From a checkpoint of a small contrastive audio-text model: log mel input, trained on synthesized solo parts of chorales (CocoChorales).
Rows from block 4 of the audio encoder of a small contrastive audio-text model, named by matrix and row number. Rows with one number belong to one neuron. Each number is 50 + 10 x the weight over its row's rms, rounded and kept within 0 to 99. All counts start at 0. After the name is the row's rms in percent of the matrix's.
After each neuron's rows are labels from the 100 clips, of 14848, where the neuron reaches its highest value: "peak in band" is the frequency band that holds the peak; "strongest on" is what is common among them. Only what is clearly more common there than usual is listed. The data: synthesized solo parts of chorales (CocoChorales).
# fc1: MLP up (encoder.blocks.4.mlp.fc1.weight, 256x128), inputs 64-127
# fc2: MLP down (encoder.blocks.4.mlp.fc2.weight, 128x256, transposed), outputs 64-127

fc1.209 110:44 58 53 71 52 43 60 49 54 47 58 20 39 65 41 35 59 62 53 65 46 54 58 63 58 51 34 46 48 38 48 53 52 60 49 68 58 44 53 44 41 52 28 49 49 43 53 46 52 56 23 36 45 49 58 57 50 47 61 60 58 42 28 53
fc2.209 126:57 57 63 44 50 28 37 54 37 47 58 42 39 32 49 69 50 56 60 48 53 51 54 51 61 44 53 36 67 62 44 36 45 51 53 68 62 37 57 51 57 56 39 52 49 37 46 51 45 61 37 35 38 40 67 56 37 60 62 59 45 39 49 35
peak in band: 1000 to 2000 Hz
strongest on: note C4; cello; note A#3; note D4

fc1.31 092:46 41 18 64 51 51 49 61 48 50 54 54 45 50 58 56 51 51 54 58 47 33 62 58 53 62 49 53 44 47 65 59 17 49 44 41 44 47 64 61 64 64 52 65 45 51 53 42 38 58 52 57 60 76 31 49 37 56 41 43 44 67 69 38
fc2.31 094:46 34 43 54 43 48 43 44 51 57 53 41 37 50 51 46 43 58 43 37 52 70 44 56 73 53 47 45 43 48 57 32 44 58 44 43 46 39 42 60 62 41 51 50 43 57 57 41 70 54 72 41 52 32 48 37 52 46 35 61 60 51 54 65
peak in band: 250 to 500 Hz
strongest on: note D#3; tuba; note A4; note A#3

fc1.105 105:38 54 54 54 58 51 48 54 47 43 39 42 51 70 43 45 32 33 37 54 41 30 52 46 63 48 56 49 54 34 63 46 54 49 53 56 60 47 57 38 47 53 49 44 45 60 37 42 44 59 43 42 51 51 58 69 48 39 52 44 28 48 37 56
fc2.105 114:41 39 42 47 74 53 37 30 50 76 42 49 38 48 57 50 54 45 37 49 38 56 73 53 56 54 49 43 58 44 49 32 47 70 52 48 80 46 35 46 53 48 49 61 45 58 45 56 46 63 52 43 43 47 59 71 48 42 38 46 44 63 47 59
peak in band: 1000 to 2000 Hz
strongest on: tuba; note F3; note A#3; note C4

fc1.24 095:51 51 59 47 59 56 70 44 63 69 49 52 41 52 42 36 52 39 48 47 40 70 41 50 64 56 66 40 53 45 39 36 47 47 52 46 36 54 41 61 54 49 43 47 57 38 37 44 49 50 46 42 49 66 47 36 42 46 74 52 42 49 43 36
fc2.24 084:76 47 52 54 48 58 38 39 60 40 55 42 50 48 67 68 57 29 44 49 32 50 38 69 71 45 44 35 49 42 56 52 30 59 43 60 47 38 49 45 35 46 36 52 57 69 46 55 47 40 52 40 48 68 46 63 53 67 51 41 52 51 46 56
peak in band: 2000 to 4000 Hz
strongest on: note F5; note D#5; trumpet; instrument: violin

fc1.211 116:31 50 45 62 44 46 62 44 55 57 49 45 45 45 39 59 36 53 47 54 47 31 54 53 47 60 34 51 36 41 33 66 43 47 44 42 47 50 51 75 53 59 28 38 52 52 53 34 30 55 30 39 66 51 46 44 39 47 70 36 35 51 65 45
fc2.211 107:49 39 51 42 64 58 54 62 70 45 43 35 66 45 59 40 45 52 46 44 48 53 40 38 51 40 51 72 41 50 48 46 63 51 60 61 48 59 49 58 46 50 47 33 57 50 58 57 55 58 41 46 65 41 44 50 50 36 42 50 46 55 42 62
peak in band: 4000 to 8000 Hz
strongest on: note C5; horn; saxophone; note C#5

fc1.47 098:44 52 48 52 53 45 65 54 67 45 54 34 38 59 59 45 46 38 45 44 59 52 61 59 57 58 53 49 56 35 61 56 35 38 32 53 42 41 59 41 47 38 66 45 45 48 50 50 42 33 50 52 35 60 54 70 59 35 61 58 28 48 32 44
fc2.47 100:39 38 59 67 56 71 47 53 59 57 40 39 64 32 55 56 63 62 53 43 41 47 48 40 63 31 45 59 45 56 39 39 57 60 53 45 57 25 55 40 51 48 46 49 57 44 58 59 49 54 62 46 60 59 52 42 53 54 38 50 54 45 46 65
peak in band: 2000 to 4000 Hz
strongest on: note C5; note C#4

fc1.4 098:57 42 31 42 39 35 58 66 34 61 66 45 45 48 38 38 67 47 64 51 32 39 55 45 70 46 61 53 46 46 42 42 42 34 45 55 42 61 39 55 47 62 52 71 45 51 35 38 38 55 48 58 36 54 34 27 41 45 41 51 53 68 57 41
fc2.4 119:51 48 61 45 46 54 49 45 35 59 72 48 37 49 33 48 40 42 49 56 51 52 60 46 53 60 59 35 47 42 64 56 36 34 44 58 37 34 58 55 69 60 43 53 41 52 56 58 39 65 54 49 54 49 41 33 44 50 41 68 58 55 52 60
peak in band: 250 to 500 Hz
strongest on: note B4; horn; note C#5; note B3

fc1.132 100:31 48 52 71 41 55 62 55 57 47 51 33 54 51 53 39 45 75 53 48 46 69 46 44 47 46 27 63 61 30 30 50 31 32 57 60 54 53 42 54 56 61 43 45 59 48 51 50 38 37 38 46 55 61 52 45 44 41 45 30 52 56 62 38
fc2.132 084:71 68 53 37 43 46 36 42 34 57 57 38 50 55 64 68 44 43 43 49 56 35 59 41 47 31 43 40 41 56 44 58 59 56 58 48 54 50 45 47 54 58 37 32 57 46 63 58 48 64 38 45 48 38 57 61 57 51 58 55 56 56 46 58
peak in band: 2000 to 4000 Hz
strongest on: note C#5; note D#5; clarinet

fc1.109 094:54 60 49 57 44 39 62 48 57 53 63 42 34 67 49 50 43 53 37 53 41 41 50 46 65 54 41 56 64 46 54 51 66 43 29 62 63 64 50 51 51 56 72 65 49 39 37 44 59 45 50 51 46 48 50 56 45 51 56 36 61 72 47 41
fc2.109 100:47 55 60 70 61 48 39 76 49 45 49 52 67 48 63 43 54 54 39 62 60 55 27 41 61 60 44 33 43 51 37 51 48 28 62 43 47 43 66 35 37 56 48 52 40 51 61 50 57 50 66 48 23 49 43 58 54 58 47 58 45 34 44 50
peak in band: 2000 to 4000 Hz
strongest on: violin; note C5

fc1.46 102:62 45 55 58 51 53 39 24 56 49 67 50 54 37 44 44 35 58 41 47 56 34 61 53 57 49 55 53 37 47 49 49 52 61 65 51 46 49 54 45 60 57 42 41 61 45 58 45 42 57 56 53 68 63 56 49 48 45 50 66 50 65 56 52
fc2.46 102:49 66 64 55 63 44 59 57 40 42 50 46 38 51 50 54 46 47 40 44 53 56 70 49 63 53 52 46 39 60 38 46 52 53 35 61 55 47 46 45 34 58 54 49 29 40 60 39 34 27 44 61 52 60 57 48 61 58 72 45 51 23 43 62
peak in band: 250 to 500 Hz
strongest on: cello; note C3

fc1.37 097:54 40 44 65 39 56 53 57 56 50 61 43 56 39 34 52 52 48 37 59 34 72 39 56 57 74 57 35 47 63 56 36 52 45 46 40 58 46 36 40 41 35 48 58 52 31 65 49 26 52 49 60 59 74 65 43 39 31 59 44 50 68 41 49
fc2.37 100:66 49 48 52 49 45 41 41 61 42 38 54 50 51 46 54 64 51 54 42 69 48 44 57 71 41 50 61 46 59 55 40 60 66 70 36 43 62 60 45 42 50 54 41 50 53 47 51 60 56 45 44 57 53 57 74 71 59 60 48 48 31 59 49
peak in band: 2000 to 4000 Hz
strongest on: violin; note F5; note G5

fc1.23 108:61 53 50 51 39 49 55 50 47 51 51 46 37 57 49 27 41 56 37 52 35 37 57 71 58 63 46 34 48 50 63 58 50 42 39 55 55 52 40 57 66 35 27 54 48 56 41 48 41 58 47 54 46 50 55 56 33 46 62 48 48 65 46 53
fc2.23 105:52 55 52 39 49 43 43 56 41 53 45 63 27 47 59 54 46 53 67 49 39 41 40 54 50 63 53 40 64 53 54 35 58 36 50 46 49 62 50 56 46 45 59 48 57 42 53 38 53 45 41 44 46 34 57 61 28 52 55 44 41 44 43 40
peak in band: 4000 to 8000 Hz
strongest on: horn; note A4; note B4; tuba

fc1.2 103:30 38 46 47 46 53 57 57 55 48 54 60 52 56 36 47 37 54 48 40 45 51 58 73 57 54 48 38 80 61 41 50 34 33 49 50 33 63 37 59 53 43 66 58 50 66 56 28 52 46 39 59 62 54 58 48 43 41 67 50 40 45 54 50
fc2.2 119:43 45 50 45 55 54 52 56 64 35 55 53 46 44 66 54 46 66 54 39 52 33 52 48 54 46 66 42 38 51 50 48 49 58 54 54 46 39 44 57 60 46 63 58 39 59 60 50 44 46 64 48 40 33 44 60 39 57 50 52 55 36 60 68
peak in band: 2000 to 4000 Hz
strongest on: horn; note G#4; tuba

fc1.230 096:44 49 25 52 35 47 37 58 79 43 47 46 49 62 42 42 47 50 37 55 65 52 46 63 54 50 51 57 67 58 49 38 41 68 50 57 29 67 52 53 53 26 56 38 55 45 40 42 60 52 48 54 38 56 49 51 31 58 52 41 57 65 38 41
fc2.230 098:61 40 39 51 44 68 42 44 37 49 53 60 35 45 62 33 48 31 38 51 70 51 40 63 71 63 54 44 39 58 54 48 25 44 26 43 48 65 58 53 43 32 47 42 47 39 67 63 52 47 59 46 59 73 66 54 64 43 65 70 52 41 64 44
peak in band: 500 to 1000 Hz
strongest on: tuba; note A#3; note G#3; note D#3

fc1.216 093:43 57 33 46 39 58 54 54 43 41 76 51 44 36 56 58 60 49 54 54 51 59 63 48 63 57 49 54 58 45 66 47 32 50 32 43 61 49 54 45 55 68 49 70 51 56 46 57 32 60 56 57 51 60 40 54 53 57 35 50 37 48 68 45
fc2.216 094:50 37 38 47 46 36 48 44 41 53 43 64 45 52 35 59 53 51 40 36 66 53 68 50 56 45 59 56 45 62 56 39 49 59 62 57 42 60 51 45 38 47 44 57 53 63 47 64 47 79 53 40 44 65 51 58 62 49 45 42 45 53 56 58
peak in band: 0 to 250 Hz
strongest on: horn; note G#4

fc1.176 104:37 51 44 51 40 51 68 53 64 45 43 42 38 40 47 47 40 68 39 43 44 63 39 34 50 52 51 67 64 53 46 63 50 47 45 71 46 54 45 56 70 39 38 44 65 39 75 43 55 44 45 37 58 52 48 51 43 50 46 27 59 50 56 52
fc2.176 094:67 61 45 34 68 56 47 53 50 67 49 55 43 70 56 50 42 54 48 52 46 42 56 55 62 46 48 57 39 38 69 61 58 41 48 48 38 30 48 58 55 57 31 39 50 58 43 52 38 56 37 36 43 37 54 42 61 47 52 65 46 57 67 49
peak in band: 2000 to 4000 Hz; 1000 to 2000 Hz
strongest on: note D#5; note C#5; horn; note G#4

fc1.228 098:49 42 38 60 45 61 60 57 65 55 63 56 54 42 48 48 39 48 53 38 45 47 50 42 52 66 53 30 56 43 51 61 40 41 44 71 58 65 58 48 38 41 61 57 49 67 41 56 58 55 47 47 44 53 47 50 41 33 41 66 54 40 45 49
fc2.228 090:54 69 64 43 52 47 46 48 40 50 51 39 40 67 50 42 35 50 64 45 60 36 51 34 57 57 56 37 66 53 39 63 42 39 53 28 46 60 62 50 73 31 49 61 49 58 41 33 59 40 49 55 36 34 50 66 59 54 41 60 47 30 38 53
peak in band: 4000 to 8000 Hz
strongest on: viola; note F4; note E4

fc1.62 101:40 40 45 65 50 38 51 34 45 41 58 59 46 53 37 30 37 56 61 46 61 61 52 42 58 52 63 46 58 57 49 39 47 60 56 37 46 48 50 42 46 47 65 53 67 35 42 44 47 44 47 77 67 54 53 43 52 51 55 41 44 70 62 36
fc2.62 111:60 49 44 51 54 41 33 50 40 47 64 44 53 48 45 49 52 40 68 59 47 41 61 62 66 40 71 54 62 68 62 46 44 54 45 48 62 47 51 55 38 45 60 68 41 40 45 56 47 53 53 41 35 49 58 66 60 50 62 58 45 45 66 43
peak in band: 250 to 500 Hz
strongest on: tuba; note E3; note B3; note B2

fc1.14 103:35 39 38 44 28 31 48 42 45 45 52 59 47 39 46 43 52 66 55 43 37 40 67 38 57 53 47 49 66 51 52 61 35 45 46 42 51 61 42 43 44 54 66 68 49 59 48 46 45 52 48 74 55 67 54 48 45 41 38 51 42 51 70 34
fc2.14 113:55 42 39 51 51 50 38 57 50 64 62 43 56 43 54 68 30 47 41 31 52 53 44 41 63 59 54 35 52 58 53 46 36 41 42 44 53 45 45 59 58 52 47 59 49 65 57 49 66 59 64 69 51 55 50 56 52 54 40 35 46 33 52 64
peak in band: 2000 to 4000 Hz
strongest on: trumpet; note C#5; note F#5; note B4

fc1.75 096:40 33 55 47 55 36 54 56 65 44 45 44 60 46 49 59 34 62 44 46 45 57 51 52 56 54 51 77 55 46 49 75 52 50 50 66 64 45 40 61 58 57 37 35 56 67 49 45 50 28 48 32 56 41 48 55 44 35 41 41 50 53 30 50
fc2.75 105:30 39 37 41 49 57 49 63 51 59 32 46 58 46 58 71 40 48 53 59 50 44 77 51 56 51 40 67 38 39 49 44 52 68 38 45 49 32 32 58 39 49 56 48 72 61 43 61 49 56 46 30 61 60 69 51 53 50 49 47 45 55 61 61
peak in band: 1000 to 2000 Hz
strongest on: note C#5; note B4

fc1.74 104:31 66 56 52 45 62 47 43 42 57 43 33 43 35 50 49 56 38 48 55 22 33 51 40 67 43 39 53 50 55 62 52 48 43 65 31 45 46 63 54 57 48 46 45 75 53 51 41 63 59 44 46 41 53 46 66 46 49 38 66 45 42 40 39
fc2.74 104:56 49 44 61 59 58 55 66 44 46 49 48 48 25 44 34 43 46 56 43 44 62 69 47 37 61 47 43 44 56 38 46 37 67 67 45 48 41 50 34 32 38 36 41 52 47 57 33 20 50 46 51 63 53 31 54 47 44 42 57 43 63 42 41
peak in band: 250 to 500 Hz
strongest on: note C#5; note C5

fc1.89 104:61 34 53 68 54 36 58 56 47 61 65 51 40 51 39 32 50 52 53 60 39 59 57 62 56 59 36 43 33 43 55 47 38 37 29 72 63 45 61 40 62 53 37 57 51 47 60 55 39 39 44 60 40 65 35 48 49 40 60 58 57 52 54 54
fc2.89 101:50 68 46 47 54 55 67 45 49 44 50 66 53 57 48 42 44 51 38 48 48 51 41 43 44 39 46 48 52 52 55 61 46 51 47 57 57 42 43 40 44 49 48 50 52 64 53 44 52 40 78 56 36 54 26 33 56 63 60 68 63 50 41 49
peak in band: 250 to 500 Hz
strongest on: note A4; horn; note E5; flute

fc1.135 100:65 48 52 70 29 63 46 58 52 64 60 58 45 54 38 50 51 55 55 72 48 62 47 66 53 46 37 47 38 42 38 51 39 53 42 59 38 43 44 60 60 49 43 42 37 54 48 58 38 45 34 47 57 51 38 44 51 55 48 32 53 71 35 43
fc2.135 104:61 71 39 58 54 44 52 45 46 48 70 58 42 46 39 53 45 48 62 55 38 40 69 61 71 40 46 57 65 48 54 62 55 41 50 50 41 43 54 47 64 49 55 63 43 41 37 56 19 34 51 62 52 28 23 24 38 47 66 47 64 57 60 45
peak in band: 250 to 500 Hz
strongest on: note B4; horn; note A#4; note C#5

fc1.34 098:62 63 33 43 49 38 58 33 41 44 49 68 34 54 36 41 54 51 72 43 45 49 59 40 61 51 47 54 59 46 62 57 46 42 50 46 44 57 52 40 55 42 63 61 54 68 30 36 47 38 32 38 43 44 48 48 59 57 36 44 54 55 58 36
fc2.34 108:34 41 78 49 50 60 46 55 40 52 47 36 40 43 46 51 52 57 67 41 57 52 47 51 69 42 46 46 59 26 51 42 49 65 44 37 26 54 53 68 44 57 53 68 41 57 40 49 48 37 32 29 47 53 60 56 65 58 46 58 45 39 42 47
peak in band: 250 to 500 Hz; 500 to 1000 Hz
strongest on: note C4; note C5; note A#4; cello

fc1.239 095:31 62 47 51 49 62 70 39 49 38 55 58 40 42 61 53 55 53 54 58 36 48 55 62 58 71 52 52 68 32 54 51 49 57 38 47 46 56 42 63 51 52 51 56 43 59 43 56 58 35 54 39 42 43 46 70 51 42 57 65 40 47 31 56
fc2.239 091:63 59 52 56 34 50 60 70 45 48 58 42 76 61 36 57 52 57 41 48 65 50 69 47 43 53 45 47 26 49 35 55 42 50 47 45 68 40 47 48 29 50 54 55 37 47 33 64 44 55 58 54 54 53 54 39 71 59 42 58 56 66 45 58
peak in band: 4000 to 8000 Hz
strongest on: violin; note C5; note D5; note C#5

fc1.28 095:45 61 29 54 44 64 55 56 70 65 39 33 55 59 43 42 49 62 45 55 40 65 43 33 49 45 33 45 55 47 57 57 47 51 48 43 57 46 57 45 58 53 50 53 54 50 50 57 43 46 45 33 48 41 45 54 24 50 44 42 58 52 28 53
fc2.28 089:50 41 38 42 66 46 53 58 58 54 40 55 57 50 56 53 58 42 56 48 56 66 60 58 37 53 61 55 37 57 51 33 55 64 42 54 51 60 37 65 32 48 53 51 47 37 48 72 70 62 56 44 49 57 51 46 66 56 48 66 50 48 54 47
peak in band: 4000 to 8000 Hz
strongest on: cello; note G#3; note F#3; note F3

fc1.189 102:43 53 57 63 42 28 69 59 52 47 36 57 28 59 48 54 33 57 62 58 40 60 44 45 57 61 57 58 64 47 63 38 46 51 39 40 32 40 52 60 52 42 58 67 46 48 31 49 55 31 46 46 46 60 48 54 43 49 52 36 33 70 39 49
fc2.189 093:42 41 59 33 62 31 32 59 34 38 47 52 72 59 64 45 55 49 35 57 59 59 29 36 43 35 48 53 48 47 55 71 64 54 36 58 51 61 55 66 43 57 75 47 31 53 43 61 43 58 44 35 40 51 57 45 58 65 48 44 54 54 41 66
peak in band: 0 to 250 Hz
strongest on: violin; note D#5; note E5; note F#5

fc1.139 099:41 67 21 48 52 56 66 43 62 60 36 53 34 53 55 32 40 42 44 35 46 32 53 51 62 58 38 54 58 50 54 53 49 54 43 49 53 65 47 40 46 50 53 46 68 61 30 48 41 63 38 41 45 47 46 55 43 32 50 31 53 60 48 42
fc2.139 098:42 60 64 64 78 54 46 59 42 56 60 32 41 55 45 41 53 38 63 51 72 54 53 52 54 56 53 39 49 50 49 51 37 57 59 39 42 52 48 31 42 61 62 45 40 47 36 36 57 37 49 43 46 47 36 47 66 47 55 62 39 50 37 38
peak in band: 2000 to 4000 Hz
strongest on: note A#4; note C5; note G#4; horn

fc1.51 104:39 49 52 40 45 54 65 40 47 44 73 32 40 50 63 56 62 55 61 46 27 49 68 44 53 52 40 56 44 45 76 60 39 37 45 38 44 36 38 68 60 57 36 62 46 60 61 46 54 44 40 36 45 56 48 58 40 37 58 42 45 50 33 39
fc2.51 094:64 52 41 41 35 46 57 38 46 37 45 55 36 46 42 49 31 53 59 40 51 54 57 50 27 43 63 50 52 67 64 50 52 50 45 53 35 62 50 33 45 26 33 49 54 31 63 44 44 42 35 51 61 50 69 50 43 54 63 48 53 43 64 49
peak in band: 1000 to 2000 Hz
strongest on: violin; note E5; note F4; viola

fc1.22 100:59 54 43 55 47 44 57 51 69 30 52 56 46 62 39 41 57 36 51 64 54 45 48 62 48 64 64 37 45 54 80 48 51 51 48 63 51 54 53 51 44 44 50 50 48 40 56 53 43 62 48 36 47 42 47 50 23 49 73 45 37 76 62 39
fc2.22 105:48 71 64 54 37 60 41 47 45 45 37 49 41 39 59 51 53 52 39 61 52 48 45 54 59 44 50 58 55 36 32 60 49 43 63 68 45 63 57 58 34 48 38 48 45 48 57 60 55 34 27 56 60 36 48 46 62 53 53 39 52 44 46 59
peak in band: 0 to 250 Hz
strongest on: viola; note G#4; note F4; note F#4

fc1.13 092:39 50 25 40 36 33 54 52 56 49 60 49 53 62 33 42 56 52 45 27 52 29 59 53 63 50 49 48 44 46 58 64 25 53 53 42 49 51 44 60 42 67 62 61 62 61 55 49 44 55 38 49 52 41 49 46 54 50 43 43 46 46 56 34
fc2.13 094:44 47 55 51 54 50 53 65 40 50 50 52 59 47 46 47 40 56 61 37 41 54 53 48 69 28 45 54 75 73 51 51 66 54 59 51 50 50 50 53 70 44 65 58 44 48 25 33 57 54 60 42 31 49 52 52 47 68 65 45 54 45 61 55
peak in band: 500 to 1000 Hz
strongest on: note A#4; note G#4; note C5

fc1.119 094:41 45 56 42 38 40 50 54 52 45 62 31 54 55 30 58 57 50 49 63 43 58 60 61 53 59 56 49 52 51 60 54 44 62 54 55 63 55 37 50 35 38 60 54 49 59 62 43 40 65 51 43 42 45 58 61 49 29 45 48 29 52 27 62
fc2.119 110:54 37 46 47 55 32 33 46 52 50 33 42 63 56 49 58 60 29 52 45 53 41 54 52 59 41 33 58 63 60 49 47 51 55 51 37 48 44 63 52 59 49 52 56 46 36 47 53 57 52 59 60 40 57 48 63 66 44 73 45 38 52 49 58
peak in band: 2000 to 4000 Hz
strongest on: note D#5; note C#5; violin

fc1.38 107:41 43 50 52 54 45 56 68 58 38 44 30 58 51 55 54 51 46 51 46 49 57 54 36 52 56 42 55 64 49 48 60 51 36 46 54 53 46 36 62 60 64 48 38 59 71 59 63 44 34 39 45 55 55 55 75 60 28 38 33 49 57 35 48
fc2.38 114:48 35 50 47 57 70 35 40 40 53 51 39 47 55 47 49 45 38 46 38 43 47 53 47 52 43 52 54 38 55 59 36 50 64 35 41 48 32 45 60 43 42 46 44 72 37 42 63 44 58 42 27 51 71 82 52 52 57 67 60 47 56 58 45
peak in band: 500 to 1000 Hz; 1000 to 2000 Hz
strongest on: note C5; horn

fc1.26 107:28 47 49 64 54 49 58 36 39 56 59 42 33 42 54 55 57 62 55 49 54 59 53 59 58 81 55 41 40 41 60 43 41 53 49 51 44 53 39 63 59 47 65 48 72 48 62 56 47 60 47 43 72 42 53 50 24 36 31 43 36 58 55 43
fc2.26 108:57 55 42 23 45 60 47 48 58 59 47 60 66 34 57 43 70 63 38 64 51 65 48 54 36 54 38 55 61 37 61 61 60 50 55 59 55 64 31 64 54 59 58 37 51 54 73 52 50 51 47 53 73 32 34 49 42 34 35 46 40 58 50 54
peak in band: 1000 to 2000 Hz; 250 to 500 Hz
strongest on: note A5; trumpet; note G5; note E5

fc1.27 100:49 55 57 49 39 54 51 58 44 64 47 43 35 59 36 55 49 59 40 64 45 59 57 50 49 55 54 37 41 32 37 40 55 47 52 46 36 47 54 67 67 56 36 68 62 53 29 44 63 42 43 43 55 61 58 52 46 62 55 58 49 59 48 53
fc2.27 091:60 48 53 43 71 35 52 65 54 60 43 37 57 45 55 57 41 44 42 36 64 56 55 39 55 56 47 45 43 45 32 38 46 71 49 38 69 72 57 44 48 56 46 37 47 56 43 51 60 71 59 41 58 46 48 51 51 35 32 57 39 60 51 49
peak in band: 0 to 250 Hz
strongest on: clarinet; violin; note F#4

fc1.48 091:51 31 46 52 53 65 41 56 60 50 54 50 53 65 44 57 30 56 53 42 42 31 57 63 70 58 38 71 57 56 59 62 46 34 48 40 68 56 66 50 48 44 49 59 64 41 44 40 50 40 47 67 68 51 60 60 60 43 40 50 45 44 60 47
fc2.48 089:65 58 55 41 44 41 48 70 45 36 48 53 72 49 41 59 57 53 44 30 46 57 43 47 70 38 32 42 40 65 40 49 73 32 58 58 56 44 59 61 47 63 35 38 52 47 49 50 51 55 48 52 41 43 46 60 63 63 56 45 50 37 39 57
peak in band: 250 to 500 Hz
strongest on: cello; note A3; note G#3; note A#3

fc1.79 104:47 57 44 54 59 62 47 42 53 41 60 45 39 54 57 65 47 48 61 45 47 49 38 38 58 68 44 40 57 55 59 58 49 53 33 48 56 47 44 42 60 55 56 34 70 52 55 53 65 56 47 32 71 48 56 50 39 20 35 47 34 42 40 42
fc2.79 112:36 43 38 29 62 58 62 52 59 69 49 58 63 47 67 48 47 62 44 58 45 48 32 57 61 60 55 53 42 42 45 56 46 54 67 52 56 57 38 64 63 52 48 31 70 60 47 48 66 78 63 45 47 33 47 59 35 46 42 64 44 53 77 41
peak in band: 1000 to 2000 Hz
strongest on: horn; note D5; note A#5

fc1.126 104:38 58 45 51 36 63 57 61 62 38 51 24 37 61 54 55 35 59 35 40 57 56 34 52 42 57 65 37 45 58 61 48 46 57 44 44 58 33 43 47 43 42 40 37 76 57 50 34 51 51 47 40 61 63 59 63 26 53 59 41 29 54 48 59
fc2.126 090:50 33 32 34 47 32 47 54 44 49 60 49 70 72 44 52 55 40 49 47 51 34 44 58 33 35 52 62 59 54 55 67 45 47 43 35 42 52 44 59 55 56 62 54 35 66 51 65 52 58 61 68 50 65 37 23 54 51 55 38 66 52 53 58
peak in band: 250 to 500 Hz
strongest on: note D#5; trumpet; note C#5; note F5

fc1.151 099:57 46 36 70 49 44 54 45 61 43 49 48 47 43 63 35 38 38 51 56 58 58 45 58 57 68 43 45 55 41 45 44 45 54 47 51 46 42 49 38 41 64 51 54 61 29 49 35 50 49 57 75 65 73 39 47 45 46 54 47 42 59 66 32
fc2.151 108:44 34 50 60 59 40 42 53 51 42 51 46 42 56 45 48 51 43 66 48 50 44 63 58 68 43 59 50 63 52 49 40 28 65 41 48 60 46 52 48 65 54 58 51 35 39 48 45 58 52 50 42 49 43 59 72 49 55 76 57 46 49 60 30
peak in band: 250 to 500 Hz
strongest on: tuba; note E3; note B3; note F#3

fc1.39 094:51 60 41 55 50 40 55 46 62 40 56 63 52 31 39 43 44 45 59 63 51 28 36 53 56 47 32 52 58 47 50 65 53 52 45 57 64 56 52 44 52 60 50 48 53 48 45 36 67 63 38 45 45 42 59 46 50 38 49 35 63 43 58 43
fc2.39 096:24 33 58 55 48 57 57 43 37 57 33 49 51 53 60 60 55 69 58 45 51 51 57 44 53 49 50 59 27 49 51 46 47 52 67 54 46 63 38 40 47 49 50 46 58 55 57 65 49 56 55 46 38 43 63 57 62 72 31 43 51 50 46 53
peak in band: 250 to 500 Hz
strongest on: note C#4; trombone; tuba